Weights of a small class-conditioned image flow-matching model: 97500 training examples.
Rows from block 9 of a small class-conditioned image flow-matching model, named by matrix and row number. Rows with one number belong to one neuron. Each number is 128 + 24 x the weight over its row's rms, rounded and kept within 0 to 255. All counts start at 0. Numbers have three digits each.
After each neuron's rows are labels from the 100 images, of 14976 (inputs lightly noised), where the neuron reaches its highest value: "responds to" is what is common among them. Only what is clearly more common there than usual is listed. The data: photos of arthropod specimens (BIOSCAN-5M).
# fc1: MLP up (model.blocks.9.mlp.fc1.weight, 768x384), inputs 320-383
# fc2: MLP down (model.blocks.9.mlp.fc2.weight, 384x768, transposed), outputs 320-383

fc1.559:122130115122125148142113117127122088110125138120122136129158122097104060122139125154125129090178142152117136104155091094120151106116124109097127130127127134086109096099124149099107090122129114
fc2.559:147139142127120119139134097134138139126138109149154104114149120111156143133137137088100101126119115166159137093153130172104164137098140107138123128144081160134141167128145134122154129132133104
responds to: order Coleoptera

fc1.705:121115089140096112120115128129115141110121131089116169109158130129092134148118105133111112129117107152100114102127123167152159129136181114135177135202142129136107105125140122111130150135137106
fc2.705:116126178127144134116107121097133139131162122162129121153118126113163092167144155106127155124135150132130119135154139106099101118145127118109092133116114127106122140122088122118110102118091121
responds to: order Hemiptera

fc1.605:094113154079087095141086129135124150152142111091183162133124094077155103123112132125113178094133153110135157104115122131117112147070112137117150127088128109134092129140129136165126120113142096
fc2.605:163132130148178171117152148132123087086153133152066111149142140168115167155126153136113111140151126134100121169127103114150102123166137104120097126173118138139167125130162146102114125121095163
responds to: order Coleoptera; order Hemiptera

fc1.242:103135097098118150102128111100168152112112141114126156110164092115129088119160132130120151121134147134127128144154127131144144154109115112098114094113089132048138144103180131120108130143118101
fc2.242:144112171130151137127144065162108128117132131065125122150137124169154105088122121093136113073136116141143117115138147127195124178153121128150125116128119134129143069179088175118130131108158144
responds to: order Coleoptera

fc1.29:095130144147084149152138101111076121127124126139168136158117114108112092069141144108149112110077115157038122164104156128166112122125155145118126148111133152129159096163126142149149134097128145
fc2.29:136118114099139156097111174150145140104147120104103103090147116123111144159119092119123135115170120113176127078103098141058158101117109104136142110159115117131044124117120089107102129138113126
responds to: order Diptera

fc1.411:105143090124109117115177112125138138106148092140120089142118110115091123181160110134119169135141157092093135164094112147118096137134120129160113144127136086112099104099143157093162073122142158
fc2.411:138117165126158144143124175112107133100116148106125112127137153127104133151173149137135107165122161107111166159168138158171117151147129128104090132171143135153143191125166109115135154109146136
responds to: order Hymenoptera

fc1.518:168120126124120135129090143094114119115139131092139076135132125130134114146124120124099096158131130166156138120152099183145122121117124119160147108128143138112145164140153130154146102112121132
fc2.518:096180138143134121094127104130164104137120169173106152113136135123134110137131128094159134129126103087102125123132108119092146086124132117108138127163097154133098121106152146131126128153158112
responds to: order Hemiptera

fc1.501:080088152095119144173136096126116159142162107140150127095171129068113092102129133180138147131113142156129132119130114096146130100089144109113173166134125125090101119151136123159089102116140111
fc2.501:056127178110128140212121168192129154139162108090180115115152131094115074142134181156125100147123116114162146142105112111158131163130111117098118129141140113112149132156160140156101091119123074
responds to: order Coleoptera

fc1.66:109145157119154167131122070122115128092126121148129107138141100120120089102117117177123130078140139170101089116131117183156120140114107112122097124118104139158157110107123105109082127136146103
fc2.66:164132104149132135158141141170145138116143132148139100101104151130149150148115106095132120153165109093129129133153145158116106081130134144118129115139156131122118117156094104135153154138118109
responds to: order Coleoptera; family Throscidae

fc1.457:117116123163134165131122113140118138105139178109157107110128149075112095112156162169122167107117124149079127124139153131128100120126113125126139123138130149127092121125151157160101114108140122
fc2.457:135128112133127169152112113125113079105108145126163110165158100100107139116135097134157176136091139105104139119125120140128131154100136095169117104114148118123154128132092136181121126125079097
responds to: order Coleoptera; family Throscidae

fc1.422:074104110112117087145157147128192137092150152133133112116165147116138118106122139128129128129128149129114146121132145084124131124149126127100143107129135130086146109107137114155102150080104100
fc2.422:125114130114089117148096135089145144102159142147129125125147120104124092138094078128134138109124136121132139144112157101129154148127143118114168139150149133127106151150115117131093135107108092
responds to: order Coleoptera

fc1.481:099123131178112142144104160160160101144085111133122122108100106151129164157174103112130093094128161131123153137148093108102144180127096119128138159127130149105114155080154135114112115128141108
fc2.481:123114142118126133128136118143101170152153150088076133118124126134155104130114096170125122080136145135153143126131136153108165160111114098173141108137146122112129071111098130171146147167150123
responds to: order Coleoptera

fc1.158:088125162131125142162133111134129164151085145119136149123118164128185149147151131117099135143131157184080142147147161139139125152113146138110137138127102123173104117110139115162121168170145135
fc2.158:119117109125105137193094148156136117158095118104135111164148105112112096115130103135119130116134131123161116125121134113118138161128170119152131147130137115113115119145137108152150167110106103
responds to: order Coleoptera

fc1.694:043140161127130150106136097122149141125133082126137151136135129128113156096180139144119125113128100146076126138120138107166135182153111158103102105123163128122116103108136133141109137126120154
fc2.694:122107137100134124167092096161110145138136093095164119146103109129110130118107141101152130109114091082133139128108136138126078164134120114098112164092149097137144173165095170123143138131142110
responds to: order Coleoptera

fc1.299:104104172113138147148145139099147123157126108148150082102116149110137134124130118109143153132151123135106118114127144120117105145134117136128116111127091144151189130131130145092170141107109164
fc2.299:138153117139086073144124148149091124117124154083096151147142121137131137107105142148105111124093120143150139120141113165168142097115123110097131129131144141101087136160101115145083097160143146
responds to: order Coleoptera

fc1.541:100147119167122121150147113130154139137136093152106144125148117124127149124139106123130131144158132145130125195130135142128105141113113168135102104138131111117093122105116167124169085143103124
fc2.541:151132108121160141101143111137107091150137104128135140144096142152159117136176119127120122110144143137156090121139099147175107108098136109134136110088133142117122160124098138131140146103126141
responds to: order Hemiptera

fc1.277:133126127088112127104130141120102090139107133162140081122091096122085148111114111151113137172141132140157142141116132163110169172114146133129112081104149150143149106117144144132134164138127132
fc2.277:120124152177166132162110091144176140138136115107131180150144118121133166140115137127125118114126122133120095115131131101136123114146108129067167151104107101151105124106134155117118108102173155
responds to: order Hemiptera

fc1.484:134119128151095120135074136134052163119143151136152143132160113109135143097082162138111176147166112105147125111144138132112123118127148059125156136118129135149099150135147114115119090100150105
fc2.484:098130135108131125128110170124157101092108102140098143163114095133146097164137139093087125147139165104076093111125131122149090110146083119141084153137119101170138174162124107176108133093129145
responds to: order Coleoptera

fc1.548:114076135156158124137122134143100189130150132156110133095068125140109098081150135107095120115144116124136141148091141098107131101140151117158106082181134146161143127103113152129177148167120156
fc2.548:099108160142111179119090131098117066120075144102126140164154164137131103153095120136130101097102138108161164139158101161140138147144112135119145157115134134114146098103145166119120127138142159
responds to: order Hymenoptera

fc1.407:091101115134139134117099114091131106125129126116129126161133153155095155179153116104124173096110132116157169163104104132128134149089119147122128135108125137062151108168132164127172125156162158
fc2.407:151154129126125091116170148158121146128117107110149172111108104114173123090114161174101078169167136144126116071141146104120138105154149116137123135169121132171131141095134072148091091119081105
responds to: order Diptera

fc1.234:148134105083106113130130187108129134096111151128081146164163095159168096157137084154148097165120101149125186119110145121121155084150136138128135117110184108129084115136108143139105123087114126
fc2.234:127123132147132127103143112132126104176136090110156135088121153119080145106116147106100148107128167108122086138127096140158107185114134148130141119111072138137164129114173138148127124170141145
responds to: order Hymenoptera

fc1.210:118160080112167031084163146149091162111143153153107156101127099108138109086100132156108085143155091126106120145089114164148139119121116150085143105149133153133115129114142150116081099167149188
fc2.210:097071151146133143159106138118135092134133130112157131119158121120108107118149156131131139117146172132101125164127095107116088136112153086134148169115107123119125143123119107140155138089083121
responds to: order Coleoptera

fc1.663:146111155136124172135129136096105170096129104103107131128138131173128154104129158102139091128142140082132098090124123147095145117143125149145157104133102165125144139148108128126160180081111131
fc2.663:143153092094118146112094099136141093092126148136148112151168121107085101120113162198164122115101113134101141140110079146105119141134139126123066132150097167093104122104157143113103110129106118
responds to: order Coleoptera

fc1.543:074123133147089152127126129109145128106155130089110096063187097132170200128096144138144104182137146136067154124172100115123117146136112113101113137132143152142127123117145148159110108091115114
fc2.543:142126180103135146122106133141120099122105094103107149111128121119159143148130084120114175113135144145153165119160103155149128155090102138173136139137139122106130117147129140121090134116176118
responds to: order Coleoptera

fc1.687:135154138134136105127081155141134143141116115105129138120129160144132122130175132073151132151125124120108145106146143177103144165084121128161114155126178129139127122179145100165110182107122157
fc2.687:119118099131156137117148137099140095116136158146140106114158101089133153109079130175074146124118098119130144117143118092170126096168116120069160120149080120118134149114145130098135093128116117
responds to: order Hemiptera

fc1.647:128161143060187113125121152087142149123135141114166118185104110128146117113116119123069105127119153143124094140123088134102150182116162126121130080154097133169170154117084100113122165139116127
fc2.647:115146130173125106071136129159135100183105120132079154100110133159153120139139118121157134116096077110163121102151175101136136108175083140128141131123136127121128116161150141153130135120171120
responds to: order Coleoptera

fc1.338:121166146136157146118114123097118148134121124153131147113116133093131141197135105155098141095114160151092060127109129143179115101156171120064157118138134122125152122105147135110136099117085144
fc2.338:146117131102133107140154145167142120087142150076121123123120117126123162068155172079119121156118136092171187115134126147088196145102097161180092103131114142122119096181131123137126127122165156
responds to: order Coleoptera

fc1.613:177165093143143106093190136148147099174123107119114053130141151166119110126120118129103125090113123080142171168093092167163145142156107156095122159111100148148124121112139115128126085137147129
fc2.613:127143180098136140172087100108114163095150129132143169128098109080145140113109125140145153155149155154079081129144163100094130124076141122154106085138148129105147120170116146108112145122134136
responds to: order Diptera

fc1.121:152104155156168170135139131122112156119124104172116109165103123148182134086134087102132108176157158132139133150106139139160100079104104145115097122134162186126116118150127101167172173129155157
fc2.121:072172119130072098105110150131145124122151126123086135119131135062098112138139152148126144069098104153113128132154116116131168155135122152137166166131124103072081108113145151107086092131117079
responds to: order Hemiptera

fc1.728:156149135128148123151140130134117141132155108107135143165125170146099149126133115134115138119186123145111110143083129124149145139103126150143157141091111144121113132110144136137113129105105117
fc2.728:152130096135118128119128123128139097127135117112142119125151141155139064161160127150131131138136114156140069118149123128154125145130115164111111110118119113170132101139104078121133120112118091
responds to: order Coleoptera

fc1.46:174151146132125146164137126106161098151154122159129112109117093120120180161127114131141136137118130164150104124145122103145115127155119180146133147131115114117145102108125177153145145114148083
fc2.46:121120087153126108121122099084101137120096133104161114134087130164111125115108068114149119100126131151122100129151141106136135083146145160129124136114175147134148125118132141156143120100141156
responds to: order Coleoptera

fc1.146:090107168145114135125121137110138131112124120098138125077154144110132145087097186170104115126087129128127092154141124099126094122089132128142115170070082140117097091132170095143163151117106148
fc2.146:093131150174128157159131101159126141106123117088126138123149112097157105092107134108136103128140144088148105109097131132173119147137101169149113158103100112144101108139124147151124188144111135
responds to: order Coleoptera; family Throscidae

fc1.141:133153127113114152112094137162116158137130116164109090115084130106151152140119143140122145175137118152105126132149124147154119152126124132137131117114121139138146153152123149115127148117140169
fc2.141:123116152134134128109129090114140119147084112152124160136153147142128177134148107107142059074152123125105151169119124123152146085114113108136103118130160126130130175094136146122176131095125093
responds to: order Hemiptera

fc1.464:101150133143138143180129155144124139093096085108117138125160131142138147113133110109102127078145160094131113123122136137128100100155099144148111120150092170132097133109092098135117117122132142
fc2.464:141123114133152110140105122117159125152122186113088150118103158124156135130117115111145127151099126117108092102149156168122109122151124122113146119147105129165147156151118123141127117127128135
responds to: order Coleoptera

fc1.70:130175154095114162144139144121138104118147099143130158098175128149119146151163149158150153143109116119158113157129144162152110145131111168097084166142108140163103105132165138136108090123128139
fc2.70:110143134170149148121111075096112114150064162123149106121122126169159093130170108138173136128121155161136097132150157110097131138127100089119119113112149164148127120102120130121110115146110101
responds to: order Coleoptera

fc1.320:103147126156163134159150138123074145112112122110167092096138124114148119152151115128057135092116148120167162160140109121140144143092124096167080111093153101155138111136099151098105144116130134
fc2.320:165115120096108141149102104123147109138104117145113168134115135119131109070106145123186104134158128105146092100149157109121118093104121094114107115128122136111084138080155135134135079129122146
responds to: order Hemiptera

fc1.198:098127095128080157118145116172109141140145106103161119123107120134155151109122125149092153144133126133120132146144134134162138132177129141140132124119120117145158048098098116141138098159130156
fc2.198:136127153072172091126137118067137126149149140141097146127147135089112128112120116077123147125139112089140138103136079105123128153089117149140116106137136135110114199126154159122101179087113134
responds to: order Coleoptera

fc1.743:110068123168084089117151156087110160111120119091129165088157122142117104120114129157086155126105127149149151106104117160145121136062130129154123148153122127099149143124123147088147155128090111
fc2.743:156137140144153140163111115134127139135159115152156083105123159117154177098117127114134139112150133100112104153145148157115115096179100154119088120111172109112084130127142119135109109124123152
responds to: order Coleoptera

fc1.401:102156114126123130091145136100144129142112104184171097106127124132121117136096126131139127109141177138200149138115088144112136091151153104170145140134126152136123151153091128081070146117047174
fc2.401:155119179152087114102116095168153118138168137113111142118109141131153134128126129130114140163104132097121146098161167085132136138096116123120123143120149128093164152083136105145182120126168103
responds to: order Diptera

fc1.357:118123114122146128076145099130150109124122136119150120153103089128111118094097101169159159151101161103132088140138122097151095112131133173115090142139121151161125137152148142100089109177144124
fc2.357:111126160096125105145111161100109168139155105163094153098179107126145126163175146109106102098167107144137152100125133174126122114110105124155122115149106122106100082085095101125164115075130156
responds to: order Diptera

fc1.332:105105110135153183137102115140129132121113112180153103118157097132131142172131156110108117131157131106157104157164114139116127086178139115105108134131109127151098158120139126125156101112152126
fc2.332:161135086144147179155125129127119123145098120135127114121109154127144138088147151125096168099098121150113152143143129120163155128131138174070135138136128149165155145143133118169164091129145103
responds to: order Diptera

fc1.215:139145106092115126125099096123155132136147160171096142117134100133123136087153116115133108156119094151119137123095124096092152160098113093132129096107101110113130115147090156134143130118144138
fc2.215:108128153146130147121149166143083115109113112063158098170126205118135123149083140114141194088167147113148140135161133141159113097156127156121120134130164142146155163126162100142097106116091131
responds to: order Hemiptera

fc1.190:133097133146141144112148146143108168106141144148193148136142106128184112124136155111168137161156145100110118153126153152116148145127145092067155090092130139078110120195109069146118123096076119
fc2.190:099166169099072150125150127139137098141142126095081106123108144130133100121089121127131101106112116149136135114113104136132179138116126159136111172153154108179137167099162116117149142153179145
responds to: order Hemiptera

fc1.41:125149142125120131121073130139122143124127116102121109176110140146141119104147088127121152115169153122134112141146084179157110099092105138108084129118177159112086133124141104113105139180130139
fc2.41:132121163119102114147143117178107140138128104115130102111062135134107108090115153133145107138105108105145141182125129135169191125098134138103139136137141135162122127157150165144145154174185138
responds to: order Hemiptera

fc1.483:120151099135115113156141112151155096123120085091124107138127126120096072131146126140122164107155161145130129160115095134159099097104133141172151114150133093080136104124091153092133125126110173
fc2.483:125115160126131142102102167100088148126115164127148134108157134152156159138099153120138109132110103129120173107140151119096136146138104127086122157115142146176133136124141095150123123127130098
responds to: order Coleoptera; order Hemiptera

fc1.756:145155112148090163142145135135126134160133147138144097124128096124055163070145138147150138133123155088126144093177137101108079107132112081131122140103102128141109121117077132125130089132065151
fc2.756:136105174123200119141124116134124138120105097097098147124143133150172121159094099099085126151142112164089135121075106138105193125086137144132127133150135149105135162141177123130107137108191090
responds to: order Coleoptera

fc1.65:110123155106167111092131135096080063147118157151164116142112102095102142113146139111124097177124126125136145138082179079150162123165089141110136175151170104142128133155114067130149143126126174
fc2.65:129097155119100167126110124107141172093181119123110111127129104144127150121108148143151105128146139127109144127105126141134126115132094125078127173093127131154139129144109109153138128085114151
responds to: order Coleoptera

fc1.119:176122138129171115138100134104120161128137141155086134133166117111142130117109134150130186126124125099093101145138120076110122094103136116172152103129139167145144156112105099097135110127085119
fc2.119:113124105119141147139103161156140121111134068102139129117107110099129115140105129121097112079144131108099195103089128108119142117113130124110139128090088130131135083103119157098142126133119132
responds to: order Hymenoptera

fc1.755:146147113128149130134106121112109131140089121098098140139151109094138112120118125144187134183112115144117118108109149167135092113131140083136142140144102100169157147136119128172115156089145054
fc2.755:102128144135091104123158150152147149125171110151170132092094145158124122118138152104102111108125117112143115112130102116132182098141116170124131104123120117121091107120120137090126119162084171
responds to: order Coleoptera

fc1.625:148122120136146094092157150145115115124107157076156088161131182114119134106118126093135108126162115109151165122112085142126117146152086125116119101120087152129106116139096150129160098131143132
fc2.625:101132149108120127144095098129132154128156122144138151097130076127146139147151142128100128147103140137097122118118130110129129121091177128153135165147164105108132142105136095164081134142109143
responds to: order Diptera

fc1.581:108167131136108144112134141138153159105128119125130114130136114090124122145127170110122127123153135139115096141167143156149131159132162099166097124099133110130098109111132118120124116152150144
fc2.581:142138117122106143155136134160170137139155149097126150125135123135101065097114125113145147114174158123138135136107094136142138098099085103152140102102167124141152145139132157186131145133149143
responds to: order Hemiptera

fc1.240:108145156113117147085141157140111142110148158161093116129115096082175137144122184137113113148122141155122109130131119180117135149092159138163129162091187097133111167149127081142127146104087105
fc2.240:121099121145090110105153135095127117135119131116113144123148099153135111080105118111149114156143121142169163097069087146148123118110118099139130143120145127115113088118106132189127148163157153
responds to: order Hemiptera

fc1.474:102118129095144135126156130111126114131127152163120085122086125134156088153115152140136132139124139183121136150097122161175130134149125137116150109155132098128112147115104115120158128139136126
fc2.474:136118145166101130189111101145138133124119081108142150152166122122141128175101130144161155116142108118117095102121137103108113085142136174106120121114156143112138103174140158081135158127128125
responds to: order Coleoptera

fc1.746:148100112140166142113082128111105141062140110121135112138145157111107108144130128143115130136109146163082087168148099191123135143150138094129147120193139109097139154146168091132130159104110147
fc2.746:120119103151126122125121160163073113110167118132122105127117105129161115142147148126146127136109092121137132167107148111133113095139120156085146132101162115139097134109136150101117052123133100
responds to: order Coleoptera

fc1.318:153145151147107134121170164133122106114115185118147139103102107134150092137143139149129123148136126158155114145116139168155120094109085162140171106101099152088113113113070101131148133149126111
fc2.318:109109127094151111104098115146136139160149103136145138164142152106102158164160134096111120115116100112097158115134081116095140173136152090162137149128139113153158142129180148127141097121138139
responds to: order Coleoptera

fc1.184:154112160109056097111114155093122131113141137116141073153114129100089135130131130150130144155085136103137120106098118146105134161095139133130124122109147122111134130136092090095135138109098149
fc2.184:109113102091169130137154107157118125135102171101127192133168125142158129083133147129147117139157140160125140148145147125143125128127144123187126124118115156093116103122175165178132130164151086
responds to: order Coleoptera

fc1.258:137161136118055117120167131140108105108126121135166127107085124117086142147166112112155110156180085108147101135116124137144132156156139140095182142120132122139128153095135135131073155132107142
fc2.258:108150110129102118143111149113109117111091107113120106142092147141130121124123172171150179140102136095129142093106152164136143111134135121109144140133112127149121099154155143113121167102122131
responds to: order Coleoptera; order Hymenoptera

fc1.467:134082158167113128085134152126117156125137149141159152119109096106200135117116160158161150124207122105132147101159097094161102127159115114100119123103112155160108100153103116132164130123125093
fc2.467:108171083095104106104115126114153108131133118128123132114162139105112107153112121133131114119065138159097107173105143133119140162123133126139095176150150096106110121115115146116094118104147095
responds to: order Hemiptera

fc1.765:090137133150112134127136106107111122120162154145157138097125124148118149128118113139117101132144125139132103145090094108073114104080131115136116146147082093124096095130171089153146113155116086
fc2.765:145140134141136189146149109136101132121125103147138133104138129152129140102166154160132168156107095149139120087150099096145106145089124135110170121068150126136143095154121127113133110087141098
responds to: order Coleoptera

fc1.48:102134146106112111145128117139141130139145152140180156077113111137097162104152140145154133189151129105132110140141142163179076148113106104140140152119120118153116134106121144140092137120115146
fc2.48:151122092136157146094141145136145131100126134129086122160128146130126107162110114111117100090134143119103137100128115075078227119104140128120130097150138124108163127140133116119123100133153137
responds to: order Hemiptera